{
  "qk_norm": false,
  "layers": 6,
  "batch_size": 128
}
Rows from block 2, named by matrix and row number. Rows with one number belong to one attention dimension. Each number is 128 + 24 x the weight over its row's rms, rounded and kept within 0 to 255. All counts start at 0. Numbers have three digits each. After the name is the row's rms in percent of the matrix's.
# v: attention query, key and value (stacked) (model.blocks.2.attn.qkv.weight, 576x192, the v third), inputs 64-127
# proj: attention output (model.blocks.2.attn.proj.weight, 192x192, transposed), outputs 64-127
v.0 090:128137115158149144150142151133134154164155125128105140117145122084133148143106133139125146099118115113135109166147108143107137114170113157096116136123123164135145103138145086172113117165112081
proj.0 086:154145117101096095117108123104128119130139095120131075113106128140116150114177102126135160127130144137146144148065146081150102153104126118167155149097161143113111108129149163133153135080146143
v.1 079:128123151138107125106113125165126137165122156132151128128154096129171089150123137126130147194127102157165156110086116154129103074116112152123117170123143121160113113142082147127095110123125120
proj.1 093:118122108138137122153109159102128124113158098169100140112089159124101184116145120103128115124131120148103144147096178101093146133159120116111133086174135129138189117126158113160121125071109146
v.2 082:147104131148096115164098138189098106128148129118108159101147137133153160138110151126146158107117070148126104109119100124106147136131092162086135156145095207089131114104091134151129088096159130
proj.2 090:116132133133141124088126148084147153158157133102129072149096147152133118140156116118111106124138138103149190156138102063138115142102134120160106131116161140128099103147155122162115159124151099
v.3 070:134060111122112114117124120126156138139150106145118100085107099119136125128109116116116111160112164165161121153136187128132111145170137085127161115126133101146116109160114126130156176115118113
proj.3 068:097150094150135125129145148164124145115103128115150168147180138146107106116136117160133102121119128078117110104117125171132116118120122146127132122137092138145178158064129163091142107150174152
v.4 079:123114135128103084157151113093105117173138125114111151124090144112113151143115157125102136095126066135143109149125117084116140132118116145121168102140120198065123098114172125141108127155203106
proj.4 086:127123129145150140104139147144149129105122143079140074100149127137125119139138108165104111113116163103140171111163099154147144132135143117161083139104132126155109108144108155127135136144142112
v.5 073:114132102141118118106113138146134107170167114151118114084077164169129108109108131108159151177170113123123173111137077134122153119130129148108118177121147103148106116154114120166113153158142141
proj.5 072:137143101123131101155139138095147138089149099133143080142133141112106151151170135121109109087133117110130114138114135096127121099112101176156125141145114163128194129132164125150115090116147156
v.6 070:092162122145107115156143128121120130095142110093104100140107136160082119103134119128146093106177118130099159151167125117114108144113142124112091111145120056095117132140155121147162117170192127
proj.6 073:142130167133163125146135118151118135160102129101149116127174114115179109131107142108115143113135127103148125130152080184158135129089108148164130163082126143152123119128121121140131122193120128
v.7 067:117078128149116083159137157135132109149153131113098165110135165115145147159106134126113129139141081178129106143118114138106103122132117129107151143138113138111101125121115102121098110136175124
proj.7 070:125130146145166136101113116122153174154142141099150107166135120153124128147155118119110087140134125123146146126129085123138171140108107107164071106122136114137169126138134159154107131123146108
v.8 075:089135125113136117062116138099135137109117177161138085124120107157092109126123149135132127144097160126113140117118106109124109179115173114123097105136148076156120116181132136094119140124118154
proj.8 077:131132100125115135194122136174117137127096114140132196121127129145100147107091140139145137131128124152140119132135180168104158103161124133089171149167086132134149143084130121120141099137127149
v.9 078:097147150074114126122094121134143125109130136170123134116138144159132105122125137115171144191105112183164140112111074103113123126100104092127170143138143127095104122120085125102112112079157113
proj.9 077:118133075143166139137140164115116161142133140143092139112102152132079151142130127130113094099156148125096163121116165162126151125135134159104107087182136137175151125146174143161128131159129169
v.10 072:141159158062139111129123114106138136096101105166102097123100144137132121137127138106097128161140135163138130123104213116110123075109090124149152143146167102113118109101100150138118137121131117
proj.10 073:107143077176115144098131130124113119126119126121149150123155142148106100126113111160153098145117128136099079120114115124118111137193131109097095061152108077165170152105150120126170127120118146
v.11 066:166149144167121178184101115166115127159130083099162156114133104151157151129161122118116158169163130127156102125145139144145149109123090157110096168114126126157152142056120148120112100097113119
proj.11 071:129121123126128112107119156068130112105168113151089102102100138116141125118152124108116105113124120138082165126119135078109100124137131126141135117111152151128148112131137115124133130064109130
v.12 064:136152158135117180130095133096125125152115113090138129163129137124145128104154152116182130125106134129170127144104129166112161130152125091150109135136118124141172125128113162138095119137113089
proj.12 067:116114128138124136132128138089116123098129149183131148121091111109130136143125124119121105124152131157100114128094114094116092165135092128128135119112169127088057135142164105100148134097097149
v.13 100:175148112173086104156130098157123129083128081117113144150109113147130158143121126144131090109119077136156135112118077096132121117090100126140133180137146111059112108108138136143111104145167131
proj.13 109:110127142127153132126114160148105133172121149073138083106158156119139127138103112161132131099117148099111150123142147192129146124158152126132106099135102146171134123119120148130176144168141141
v.14 073:141115124195099128174137147161131128154147111083136172117142117106151165146111139138138143121146089148104116119149125135104147098124132142117104153116101178110136121117161105122125114140191122
proj.14 076:149130160135136091087108116079140132149165126118121061133125109114150117146164130106100141122148133117155152143125083060149093141104128121177129122099158144117120106161122142152108129106130097
v.15 070:174128119161113100097106115156109136114126160127106156136153120099150176162111143145118150127126121133127112066100101135132107128105135159104149148123146160144122111135141103125077104129102113
proj.15 076:145141115128135109124091135118120140185161120124164088145097142119120121127130124138146151138115131122141145163101178082139131122163129107098118063135111134148138126123138153147117139063134118
v.16 067:122109146116150117111107137138045130155106119133191124128140111145169104110142160128076181113148130097134128100122139112156145132110137118179102105129120100126130160138082171119139128113123153
proj.16 063:100115126105125141154116133161146093107161140100108131108119161123136134131114135100162086110121083130093093131118124115123136133140123161104122173130135123130165115129132111136132104148124123
v.17 076:105118133073135131098102138097152129109128128166130116136113126121150096120133153133122152147081178103139112110102152114122148154174156101179153111126142114148132123147089136094127130073077131
proj.17 073:109118111134104157112163134162124098086108140148120182142123147119100150129113147143132111121129136162124102109116154125100131122144135176085120139183123123103110141117110105117119142140113138
v.18 085:146096134149121106136139136118143150142127156149088128141153164104109137126105154170175106117087110092119130152095149087128145138162126111124140088126116180112153141147137148111100119129162132
proj.18 089:108136125115117153145140133118104130127123144138146145095085125134088155129140099133119160107100145202156163142125101132091145142140133092124139136141156130097049123121132126103143147124119128
v.19 071:129125120100107092153142091112130135123126124122103141105180077133089142123125178123128157113114122168067126121152109086135132134066118117122173093150111122083139129148123094102108132115157124
proj.19 072:117174140131151114131096136152126135133117147132177151129125125137164127164117141136114112144137157081153155128133089160141119135123141131144111140116121114182088126147079137121169109177120140
v.20 089:137110143157100136119093120127030126141134122135153153130179140088097165115165133126136159108144168123095114146109168133115124120134113146115119094148106186146157144076117177131104067097094124
proj.20 092:132158140097124167136108148087145117139136140127126147105082132161137114096130117090140147180103115158139189130121100095132090138127121079132149158088165096120110109155154076111157149091131121
v.21 109:130126131085115116112151111061133112135110148115116092142115123162109116108152152130107120157104151125134154129110135086138106143130121109168148094108159111134102138112140141096147166097110148
proj.21 114:114116117136141171160156137171120130084093142153137178119140119137105145126089137148126120127118122151095114090160146204107166116136138120085129124157090118130132132122104111100125105147097149
v.22 081:107121089138134149177141145112196152132148139086100104155089158123123081107082117124183065097119103106107136157155080130107123137160146110121146111117143098118113127152138120154120153173134131
proj.22 077:148131148122121124145166110143095152163086132133151119116132106125108164152133116145101182096119132136167108142110128173137161137083107132157151126131123146133061128129139168131135128162136151
v.23 090:152160103132152154133112147122145141107126082095141133145104128149126108100137102118155118123167124071134139118134105143136145143132135142144095141116139093155162155130161108162097138187131107
proj.23 092:155107142108126122135123090123101126163147110133146089134108130093141166124119137120125156095093098168146044171101147120116127113099092148132150098131108149093131125120138145143133139145114142
v.24 071:105132155157139153138149103075082134163121129124128128159156106091098132161110149151108133111069168123108120175137175081119098160113135111126135089163108172106140125127142122120128118116112109
proj.24 088:134156118096106131149118150136132100114100132142118158078119127147132126127139120129141144140133140114130169107127121149145103140151145122128171174109154109152083105149116121092185132134138149
v.25 063:136140102171102098119101136156136106132126119115150156102150118141153147125135144150128138139132130121086144084127107139141130119072128151091093145132100170151117172112113099115119091114186166
proj.25 061:143139161112150111136107119110133136158187112117143095154119127126147116146139142099133140115131127124148159134148123056150101137119136132137148137115147168137154106157146119165083154108105092
v.26 070:108132102129082104097156137126155118068131101122113114109111118175125141091135142155159141124143151142096154084112101115125105116090155111117132128136165102118100135149142119111128095144162141
proj.26 071:135125166146173159130095104148097145193133134125162170171141107106138117162090147116118107103143109135163113133145133171128153129128111124099123090135104133141145142124110125139129134187090102
v.27 078:119126156130078119109137092123164143126139071122136114122117111160118135085097127139127107115162155156138143141140161106123110105106109096161152158102145044109134138109156145106126110147159129
proj.27 083:109167148133154108140121141137106134121099159116173154116179110095142092166112144137102110111117143119112116111129085190138114118126113142120122095098103119162127143125112136079175101175107144
v.28 093:105099157117157151122151143113133130166139183115104140147140153069114130166121144104100144096105125150134090140135136130117157102170096131089171102137095205143120089119142093140101138116101113
proj.28 092:150146112121091101117111126100153126093094096157102104136111099158099136104170109149117132157152139090130160127106118083156112154113165107168119156110156099113090126142118123125131110072150124
v.29 067:153143164130124160124130134148114116137133158128125091114108140102135101099115102121117130129163123118156142140137114148120108122137118087142093159089135069140132126154068139156158161132103073
proj.29 062:121111087132148123141143146097171136114129128152134151125122157127130158135151143121130108144104127097109105142098124140147139119116110152136145102118114141120118129115171113121143093094109163
v.30 069:150103116117129153138085118136121119122142118170172100133167122128114113082132083137138165145157190113124105096104134126129145123117155137137123168116136073154127129118051167129134152100142124
proj.30 070:123131117172137120134121155123143126159151158121126160155118155100135125162148149102141093118157102091133160137123159113112123147133110165116126120123108160170172132121169083122124125097123115
v.31 078:111090132159137167211147127129128137162137134088115120129101146084110115122110095121158095098134121111142106178168122128109122149171114120117121080140087129122152114102138103132137131162122085
proj.31 075:150129120117110130098167111141114120139111142118139082111127126140142125133154114131095160115125130110116137123124083129176115164067123140182164173085153153125049102143130153119138146159172149
v.32 124:155114171131117156091099140116157111140130123039134140151127143133154113139127171162115162123119129107139108090066152127138149099085098103155161170099124165081134071137120144128106143144095118
proj.32 124:082151173121150120134188120141116116098085125111109144151178114117119117142124090116173131166104122178134172104100094175121164112155129159182157133131138144103096130112133109118123121090134139
v.33 116:133117092161106130146084153140095141125130102200115158066140101164166156130125073159169097134149099128140128129162096114151125169131137135109135082166128115163145205120136163116157122150109112
proj.33 119:132114102129137112101109149087111133131122134158114102129128122122087157135126143117078161086143149074097100170184159097161106139108133105072102100127138140142135156147154115167158102147176144
v.34 083:172107134126140131147131112133129147103132093097123145131133129121132166157130121159096181127169115137115093086143116141109148161134134116117161117097121115115129135144122112164129130113160137
proj.34 080:130124119087150128137149145089130143122125138139112115105152155139127116104132121125136106155076143136123141119129110155127134088095133137155150125139129166134135127146101135106071138123144123
v.35 106:124122152081132136100075109107155121120131154109114105118129099116137116101137153126118147122186129120101114064146117140129135068095120077150137148130124120089103126138127142118147132146104135
proj.35 105:067162165116150119115182128130137092128106129070118125120153128124158100107105102132158137125072124157131133139125118149140167094147143155156138132113119134114119110146120107123155120137146086
v.36 086:146092147118105154077087095145116125153159104113125089133155114131098140156127142154091175164111119161107112085111151110105130147123094107111163172138138163083110077121138134148065094131125134
proj.36 083:113174105127169140181181121117129116114088143107114140151112137133102125090123101121158123157143134111155166152120132187151162122100123153144124140120121117132142104169095122140122155076119180
v.37 108:121127119116104083116105146135127122126132119174154157091110118110128135120137128107147138131138129095180099137121107100161150133148126157161155099123123159153176154131111134164174131106117162
proj.37 109:117142139110132143127166124111137140120124121122123137120135112103098141140154125126085105123094121119103139156179128103142070145103101126113112093088126130117120160128175116133151088143146087
v.38 090:122124081132126115104109109113107124157130106169127133105124121173132106108104103116144099174131117125119131136148110094157114083126108107135130149161128167088117122119148118139114144190145066
proj.38 089:113153176165134135117130153143135113141101117143092152144125076145152137151143138138110165086171099135155118138124151128130129156140140151138128114105110098114123136152153144128162114096127115
v.39 110:127101095099119183117132121119087113141101141158136120104122122133148203132123083119143127151127180110119106132116101135176145175171136119087156165115136136159111095139149151159149129143113086
proj.39 107:136137126167116122114108154102095110122098140144077122155122142147081107107119121146168129120152131146118171116151158124175099111131134131134102143092162106129098130113125149167121140080188115
v.40 097:155144123152127141148064141127127118099102113056120121107122129159187141127094121167156131114122107136093132103130115157114126114069084086123127170120119119093110132102136162127132139176132114
proj.40 095:070126152123170112118162143124105120130134167103124098126174133143116101123129090130147150121124135144141080106148124173128163121147152148123152111124116150128106097135089140126114131113104105
v.41 115:155119128130123133157133184122174124110116108127124171130128144134144103169159119155147141135157124103157090130157149140129154139168117160131131099099126142150137120137141133164163177123147120
proj.41 115:162099129124110137106171148109138149129139090154151105143164126145094144147166131129086104129101124155117137129145100130140078144079133121194140086126138159076146153093160125138097105139145112
v.42 109:157103102135111052170070145144141128126161134169115120130138111163109058150128114132151148150136112157140131118147133124126133091131108126136166142128137124110144126137109120163111154130079145
proj.42 103:131160162087140181095183130126160135120093125111117109148104126158147159092145129098072149141131138110158140159135115141109168165095123129160120111153109151102156119144155129121100126137125140
v.43 096:121107140110119144140106131134111128147131154108112088085145180126113091105127059114174106152116096114089134133131133167118132135161109102093116138151134148110127118140125129182144167102053113
proj.43 091:137171136114105165082128104158127120121103141109131115164098124168123167114133147121133137115137138101123136142127099127144223152112135173099122185130124134141109118133083178127102130110140180
v.44 108:080130102138163138090157135109134139146169149120146135127095117115144134094151156095103110098145116090111141148136118109123135103130157114135093106125110103140118127179124105129135147156125117
proj.44 111:153129114109087087119083094146130109120115118134095106114101095098100112142140151111121149150124137123100114125112135076113121121136121120117155104132105161103130163130140151096111085116117159
v.45 104:118136124102146118191146120127120121084088148089127106156137119090090161153138124113096170172145154084118123138130150172141137142121154131120111113088116094156127101158129107133173146106180122
proj.45 102:151110134103110145115111126106124148145153118131143123108149148153137088098112122155183092135080141170123149096153116145128136096147126113167135147118148138125118127103111149111102137137127086
v.46 126:126158141123129201154104136108080128112126128063151112151127149108113164108149121101136127141170165190140139121156109145151106127098108155136151147120132044122092081110120136112151125121114107
proj.46 131:088121140122133120106154129151128105148136161113098096140146160142136068075082089130169147146124130178171072120115097151126164096182136131153131152097136108111135116118091155163119158144128096
v.47 105:158129149135106142192143158127071120093106111107138086164118108142071134118121131133119160167080133185118148143146146152118136145132076158124114139140125130066121133105114142124096127124153141
proj.47 101:131141106128139157133123110163108163175139148148155131151137132150135115109114123131138136118169131122178130135125089143086157177118123124142111156125129084129118103108121142124136170128097144
v.48 108:137171152159119156140094141156110138130125125037117107118128138127145111070096126138155116126084124147128175155134088173102102105105134083129081166145126095112116144122129147099137145140145149
proj.48 112:090127119097150119104111121157096110127160169110126117112130123149144120128133133101133158140128125134145088086106106118106183127144130137082157148122102143138107104135064167118108123144056125
v.49 099:165147173130097131133082140126154138145106075179121145099139123164156085165107128157128126092172111157151104069146137120107117114132110147133155127138144158106136166080153151122096108124121124
proj.49 097:073116124141182114116199165124146132137141120130157143138166139139160148155131115136094137109128120112147097153115145156140117140100153140148140106129126109117151101137140097144174148152157112
v.50 099:145156089149157178137125148105106140125145107071148143157116151150153132118117122099105116116160134182151128133134109134154124093110116156143138143131120047130087099111117104131149112173173095
proj.50 099:116109175111123108120125136143134122130133136130101091119148138127131091097128109122143153152136126163150057111119113128101118105155138116151142112121121132103163121122122162134102148135086100
v.51 105:114129148142106105135091144136167101124143141083131136139102136118106057098116118125145151135117136124173150168134111128146149101133124105131139122116127137115163101155103135159122170132117160
proj.51 108:125134161077115166090158113130113135117114094118131137149142108126122162119171139082111135161102098146135153110100085109115152143123091130175133125118133162091093151115140119120113081145109121
v.52 100:151119102145134152154123135139072108117094116133108109140141086168124213142105134120087156144132111149099133095084123113140134167075124139122149144161131158111099122142109143114116151098147114
proj.52 098:112120132172158107145124129125115148151122149171132141141142112133131079137106116173144125100159168110151131140169175151123117133137144114137130131139136109124096122124133123126112125144147122
v.53 109:131100132128127107111144097111132116127112116183127135097127132094147188135161151153120103104176123082103092102142138095128120163138127136115127090151144150145133185109155110120151088105122155
proj.53 106:115133088151149111129133129123123138135141144147158142102126134110102127171108115176138086092081131105076127162165149102153097129116153133070107122136144110163140135152144096123150147111172141
v.54 101:133128193123119178124115156134139117120114120074151126166116190103085121151136144133131140093101148145176119154093159140132142148134105163123130146100125138113135081120117128143107154109101166
proj.54 100:132137124120119145129182113154109157116114127136160129151154141121118133140134098117151103174117113161133145105108071127118139136113100141192141150142142137114129135077130120124101132099121145
v.55 108:150167180146111147115102171135162156138154080103146136181128149136113084134141159142102147135120101181188152155164152139108125112127121160145140118117123106104139103105117144116118142126134143
proj.55 104:128115113084136148173169127112156136117129107107127120124147134116120153102139128073097145174126127154147112120110085159107123122108117115169151114105110148110169141123123119132122118163095115
v.56 110:133133119161120073120114112128148131139155102117141148123123143089141110111125132144122096100134146090157125125130136112155132108104132132154115124128123086163173125125130102119149098123100172
proj.56 104:103129120066160142105145120129144128117146131116165139093128122078107142142116121123128102131069114128080121133132105094118107132143116144074134109117127144144116150146150108111136131103115130
v.57 113:125094149092139136091118122124141119141131164163100141118129108127105152167151177129077163114112087148115124110062134123070134133130135143115129132131129220085101102132109140153077151098091117
proj.57 109:157160135196111131176162087139140127100079115107113139172124131147144123105115121140143132170171145107123167145139147152136135129088132107169129152161135106104164112125130120112101109136176150
v.58 117:116111160103134196073115116109160124172131144098105119129127118166170130138119136152112158115128093125091120098100093145099125124138130119136160156123140159094101091140134144140098153141111090
proj.58 117:095140163152125098161142139140130093105087112105081135162142116143140115121123134118157162147168132156150147111069159178136165087137152150163162139129116152102121118127091137126121120113157127
v.59 091:140092115136129084126111096128127105123111134097110092126149124096087125149123144136129161143123155144120114126060121148099139150155100125126149154108139156092129114084107085142105113110151160
proj.59 084:115154138118160163150169116125122150125148151118148139121122160159178106105122105139147106126122107123158147127123125161124132129108105129139132151116121108151123082124106145114098174101101094
v.60 101:103135121084154205115151142135094116117139163144122117153125159129127163128147077091114124151124146136142140165153119157146131164144149126106144130119119118132098102166114154146172153130098099
proj.60 098:196119098139074129147099115107113103128112106126077098148106133126094122069129163117156148158151142162131139101137106112141123086141140120163102151126134132107128132109113149161079124117170134
v.61 106:123115116113127083123128110126123092126103134180130144107109134082117116111127113098146108091112171124139127152098114118153145115177096150126137112097144180142125126121131137131145113137117150
proj.61 108:142130137158133154115138122140102133123165113120139144129125132148130169146147127144116123113122096110118123131154145089146086158106115118115104127116152088143132123115149112151147122125136090
v.62 099:122124080103140101142126124124120094137099184127112125127133114139136101124099090136201122163122168092114145152125133134192122108130114101121111144112123144150134122138138125121150140166106116
proj.62 091:144132189155090143044102137150088113124113105136128135140121121162147138143140133139136141093143096143139169105108129098131149154173122144138114140146155116110068101098163128141150150112127113
v.63 115:140128109076126106138152164115146130116139124154129122126125105107078091150171164094071120185142121143128093128136155115102120064169114142162149135126119129118091099118135068147116122130154108
proj.63 115:142143152131125154161153082142200125144130116102122127145110121143165105106133124148119124130137127143157113131138108163106100153124127133167124122095105093096175121134147169085120148124094116
v.64 115:125146179129104144128115172140171086135095145137150136110122144137211094117122157142157133088151137141196153129083095104120130120167141139123116107129120141128087139109117159128126138104118131
proj.64 116:123134124096165147097122152101163113119130132107111147112112124097150131116159118133130174213125134089107077136139194173111135096147096103130126104144114106143203086143108120114093138126097168
v.65 128:138123186124108175118138175125159103117098154111142165116114115133198108120149148133167139082163141119132130102128117146112144129150121128139116113124137146132094159100107159121118123139113157
proj.65 145:129133103094138142101107156105171099123129105133144130116107121097148127096151145112139164222124129114137102143120144116166137077164126137139103127116109089136169099157108106133136146086086160
v.66 086:092104097114131080122103092133109155136122112079124098116121129089121152134133101153068128172154131122099103123154133133126141106125129139073124132156101158100145103149123089132130104164144102
proj.66 084:173145124157147193161162122130139170130143119153103133128104141188118133151099150118133095066143129145153131140158143123115085160111111104148141137109155126130075154135178132120148136164122110
v.67 103:124097095093128123127136079111088133149135116155138121113091105086079150116184148115086124117127112135104120115115134094152092165128121130144104070138129159117123148103121117144102086116130146
proj.67 104:091154153182112108157130140167136157126088131097119137155106105164106116130073129134124087124119111149178151138117102138119139093114116129157123170082115128120097151113140150131164122110153094
v.68 105:075090167098161145148172139124105145121093171119121105177139122093132119176125138106117171125076177103111087124114154190116134129161130119110174120085113158138106081176113106130122144107110126
proj.68 110:131137114137107122116111112116136122141184133134175137152124121098172084131124139166112120114163119161111129152148074077147128129122108148156125127132106119134154168142121147119173100160142082
v.69 100:128128094142127121171126118113050132118130123164154133142143100117134114144165124102120118135130131112093077126168165105154104159137068062144154047138113152148179186113108106129130092109112123
proj.69 102:104136145123138145151124134165155158132120165126103109145094139131123118090066147100112137129126099162166144136092063141118188114099140179160120192111130131117077118140120132156141126102156102
v.70 096:177123139150107180145132144116155103119116127121114136140138132141101113085151115152152134099127114132105149091169105147124117132139117095179136108137145078131136191092122161128151114109120179
proj.70 099:095118113097133128108120124143126127154124136137157146119104128140151146143134135094119127166120101104146129151081099096167173119132138171108104153115121142122102093139106112163136146098127115
v.71 108:115159069121135085135124100125119150138178108164117104123124130132102133158096147098117145169107122131148115178083127081134126141136107134138155132106129152123161110165112091126153147096137106
proj.71 108:139119158147118091144131124153104143117129145103095118131156141126111108143122105170120101073129153127107118101118143181083122141115146136124178112159133141141139124105168172111072123179175124
v.72 108:137127177143113154116120147127142116142100160098135151095143102136218131130165148154124146115186155154167118101127107128120131118193154150119107124133137134125087123106134157135117118156100133
proj.72 103:111125097092141165112127153110166111100123096146137148131094119099135132105140149109144130200122102100111114131129150150139105098133105094138101099122122102126163133155113103127136140092066159
v.73 112:143170108119148080138118117143087141137141128192093117144148111138133167151080124110158139117157158104163152148130097138147104147148126105112122111109151173175168144146145149117197141154121130
proj.73 114:108099119143143114118126125150128120114159177116098120111126140130105092098143113149121119090103117140091098125130099148097158120133156129134148136158148099082101118157126106159054128092145138
v.74 107:131080116126125146153131156134089080118083139108099112084101108101149107129121148136103149129108161087105080105158146157120128117181133073096126109110114175175115153143126109160099131108078123
proj.74 113:116156132128120159115117106110175129142142142153186161185109141115193092123139142136106127133168105188163135141117085064131143122107097165163142155120115087117148130167142118109171114161118113
v.75 099:102109151117143118110126141152103103153123167174115122080173120117121137143115123117094156159141150089164114131168127134089140167192172128058101107141121175173150130143143142127130141140107119
proj.75 100:153119104149122145124124094107120120110147148129106127160128131108165105099113120152148129120124128200100132115116123130136132113110092132152166169118132106120135153135127126124136134154133114
v.76 082:147119133123132096134146119129157153156126143118090151159132094123077150152143106084083134117155107124084141112121105145141104163081117161159110126111136095119111130134153131109154117129067174
proj.76 075:110129101135114119124113101166100123138128101141166116113155110157095110127126129163136089090085129105102136106140096086130157094144173141091137124126129126103066160145134123128140108140160118
v.77 104:125112149080161084088108104136129118118163124146141116110144134131132095149068116125135138132136136121149125107086127108139150075139125102139178150171131164095136116111073133141127086129105117
proj.77 105:146138104187136135173158122165114161125132111116098104123086131140095161141131108144125117110116122165130092153184152143131099142124099148096120098134123130151073103095158117127111151165166117
v.78 091:145141132107115138116140159103123140117130130150148165113123145103197135133131163158136118084174173132130098103117156111130173146118093114151149092115140135174118159122138120146134089125138136
proj.78 090:101123176120110137158125130148170122136121137106093098133122125122151105110107151105146174155109072133150103166125108147113141104134119109185054152131129109114148090136064102139127129099119113
v.79 097:140101175130129168099167117142145116129107133158116144168112127121140160116131094113137138073133135113111188120137089165137147153132198119128118099141126122149128152128096141139141135141153182
proj.79 097:117142088107155120129133106132117121127154134125117146101126135146135105114171147162129149145136101161166075138138158092120148101153104140110104166114129121104111102087094144105141126118111135
v.80 118:135098113143133169124118148127119098137116151120144132065126102149164144090133099144107123137142099101084116094183137145136149147133170093108104084158127123150167162137111141137111102164136134
proj.80 115:135169127118131149129148120120129143115099113162111124148116141139113141087121162091157128130123122167183141145118136106141136107137099158131101208093153115106072122102107117137167141084102164
v.81 107:136139086146117128136118130106118138124119112148122138127102096132179185132113116145131116083175141105103107120139113096159109175085151118114132110127147147173158174122153134135155102124135121
proj.81 109:114145178129151103145142144160139132106112139126107114099131122146074116115132147126124121117106098159163120128150143145101152089156130099168090140122134095082095085146073109157086114064091162
v.82 115:133149124129114127135111159134090087139124127157120125073135177144111086083154138123135140146130136118180128128142137102096122147192127126087091077154121144146104144085125136153134123108105110
proj.82 118:134128139153119160119111132121136109114099147120093158141113117117172152107106091096127149156126135153112131113081124164148135112105112129155187172127130125144187124152144111144113159143144124
v.83 099:135100093110161106135139108123115117127176125147123139109136142102057147161130147089120106125145135142121152142120144129137103111082119157143131121147119100119145115114116135141148110115117112
proj.83 096:157114129163081107145124110104125145115125144126107090165126126155082116122079110154143136105122145166145114113173131111125122117131140081111144130114154148118066130109177110139106136184176091
v.84 119:106122118101140102102155094108123132146167120195102113177118135091068133144161114058079124124091136133156153172109137115144124153109131137151133090131110177110164108154112073145124151112141137
proj.84 123:118129115159120107154130110175103138140128156074117115128135133146124102129087110188133121099143140150124117112114107152099146133110148132124153153136121136138115135078140181091139112181170089
v.85 139:131113087114158091139134076121129166133163101134150124163154129131076149148108121124096110144115119162106150149105152111151132116074099139160180145139118101081149105144143109113138122140147095
proj.85 144:118128147160118125158144117135099177151133132095105101136123119151076131163100116128139093075127132102127150136163114140105111163108150130100097134123149164139051143086156145130135130158173099
v.86 095:115129165092147098101120099146144132150140147140158108087154163115134120125131133129098127131144109180165143143107134087109149104138154181112117127178113132083119089098083144118111110137163096
proj.86 094:152130109151137150159133139115098144115118117113077116114117115144106161131095113116156142137120142124116110127158190189118090121120087085098136125122127165161138128086141136118124153159119125
v.87 107:125097122135121138111138120105133129130118134078102122163149097106096130139216138122089105127095116150084125090152144167148112099109096138176135108081132102110110105125147130123097125174113172
proj.87 107:107112102140074139128127116126133127147131100150191153163104114127128119137091141124133079143146107104131145146113072075162143144142151127107085130109123129129106193138142114147193095088151085
v.88 100:165089122124130113104115102104100154127122106134112116119112073125133142163117163169086078100131120114090101091125129127144110129093091072166141132121148171112110138105132126144105111155088136
proj.88 099:080143126170118110163146124151161151141120125142161149157086110133098118153126139117113083111132087142145155154141072091126131136139132136127083103101120099105076143171139093153144103065148116
v.89 089:118127078150107106170101132127113147143135123112134116141120111118137107105135116139101155183129089104119087108150102104111137140123088129110128131101117160159186140133130078150141142050126113
proj.89 086:153136180101138150138125105148123135135115138122118138084170147152146132133113120137131128088126140138121130145095157169094148146122141159134178133166128125118155106137166146076087135198151148
v.90 113:111133084135154107135135091120142179134154103104113144148107121121103174135111109134114118126135109119097117141124134114132110143066148156111135170145128091121141103154137107119135135120161124
proj.90 109:162134172144120075138136134138103133110127123130119078109178126158084123143123137145133121064126150148137141115160151139118121133144153085136133119135148147109080122110115151128107104130108130
v.91 094:110118159105147121119150129129151102124080143148141138128107127126190089163114163126141125080139159120144118129038123132135142077145119141126127143094138143126085135122119111135101126125098140
proj.91 093:120132131136111138124125137100176126113156128107166131157092110088132110120141129155116137205142123136117093140171152119135115114147119107164092089127104083150176130166121130120126100122106109
v.92 099:119128132150156127112090101145165156158150136103141130112146121171177148114060087130146131119155134127119139127115113105127163119115180125118163159167108117104164096170138113107143127151166116
proj.92 102:165135129122157120123166120125099140108135103143077107102155150132083170142167132126145129108105140124131103123163200169114100140137118128093099108143159124136088091072104142118098139138104177
v.93 097:142160146112140140113151125146149151123120120178126140114144165111130126118032130144155129089144143119132125109105151128132173154142110118153106148094144132190169147119124152117153126093109138
proj.93 094:135120146148087074144111117133132124137160156113110100138128115110126104131154141136141145123120110157140115170148122139144116112143113135125118150129124111103115096119093109146094127116167100
v.94 107:111091181102149140093149119134129113135131122128112128082119144083145115135114167135118137129139148134147122124091149118115173060187126083164122175132130148114093109101117113159093108154112119
proj.94 106:137136093153081150157128125116146135135125135131125146184091126134157129151134128140137124153149104156141116141139108117149088158103118155129095110106121105153145144114160132089169146176133095
v.95 090:139112098122142144131150157142135083127129134122113139086102168133084154114104128142144138155079113088165124111138120143107153158141174129118131172127141131165137136099113145124119140129096110
proj.95 091:179144145160089093123116074108103110139132138142139125159157132118158093135144111140136130078165128201121148125139139065171108110127095133123159142138127130122143115131134119134137139162169120
v.96 119:143148131140135088157121124124136142126168135113128134135127130108124114146099129091117116099112126173170133151089155118166120128097080128167157176064121138103159087151104094127127111073079135
proj.96 118:149127123132127155102119131153148106096118114136111141125147160134137116110121101172154125145139124106091105127106128120108164104146186140107136120149113122131134169108137172123097168136172144
v.97 133:123101142146143122116083118137091138120142139130113143115151136175140129180080097176130121128152103158134105103157134148064157144103095091123117167164135155084180145161119098139141161115075114
proj.97 124:136168132097092188149136147112142098157137148142131105128076132098113133070160145123127161130112143124105129144124095135148119105135146130118133087125136089164104121139162154138139084157135129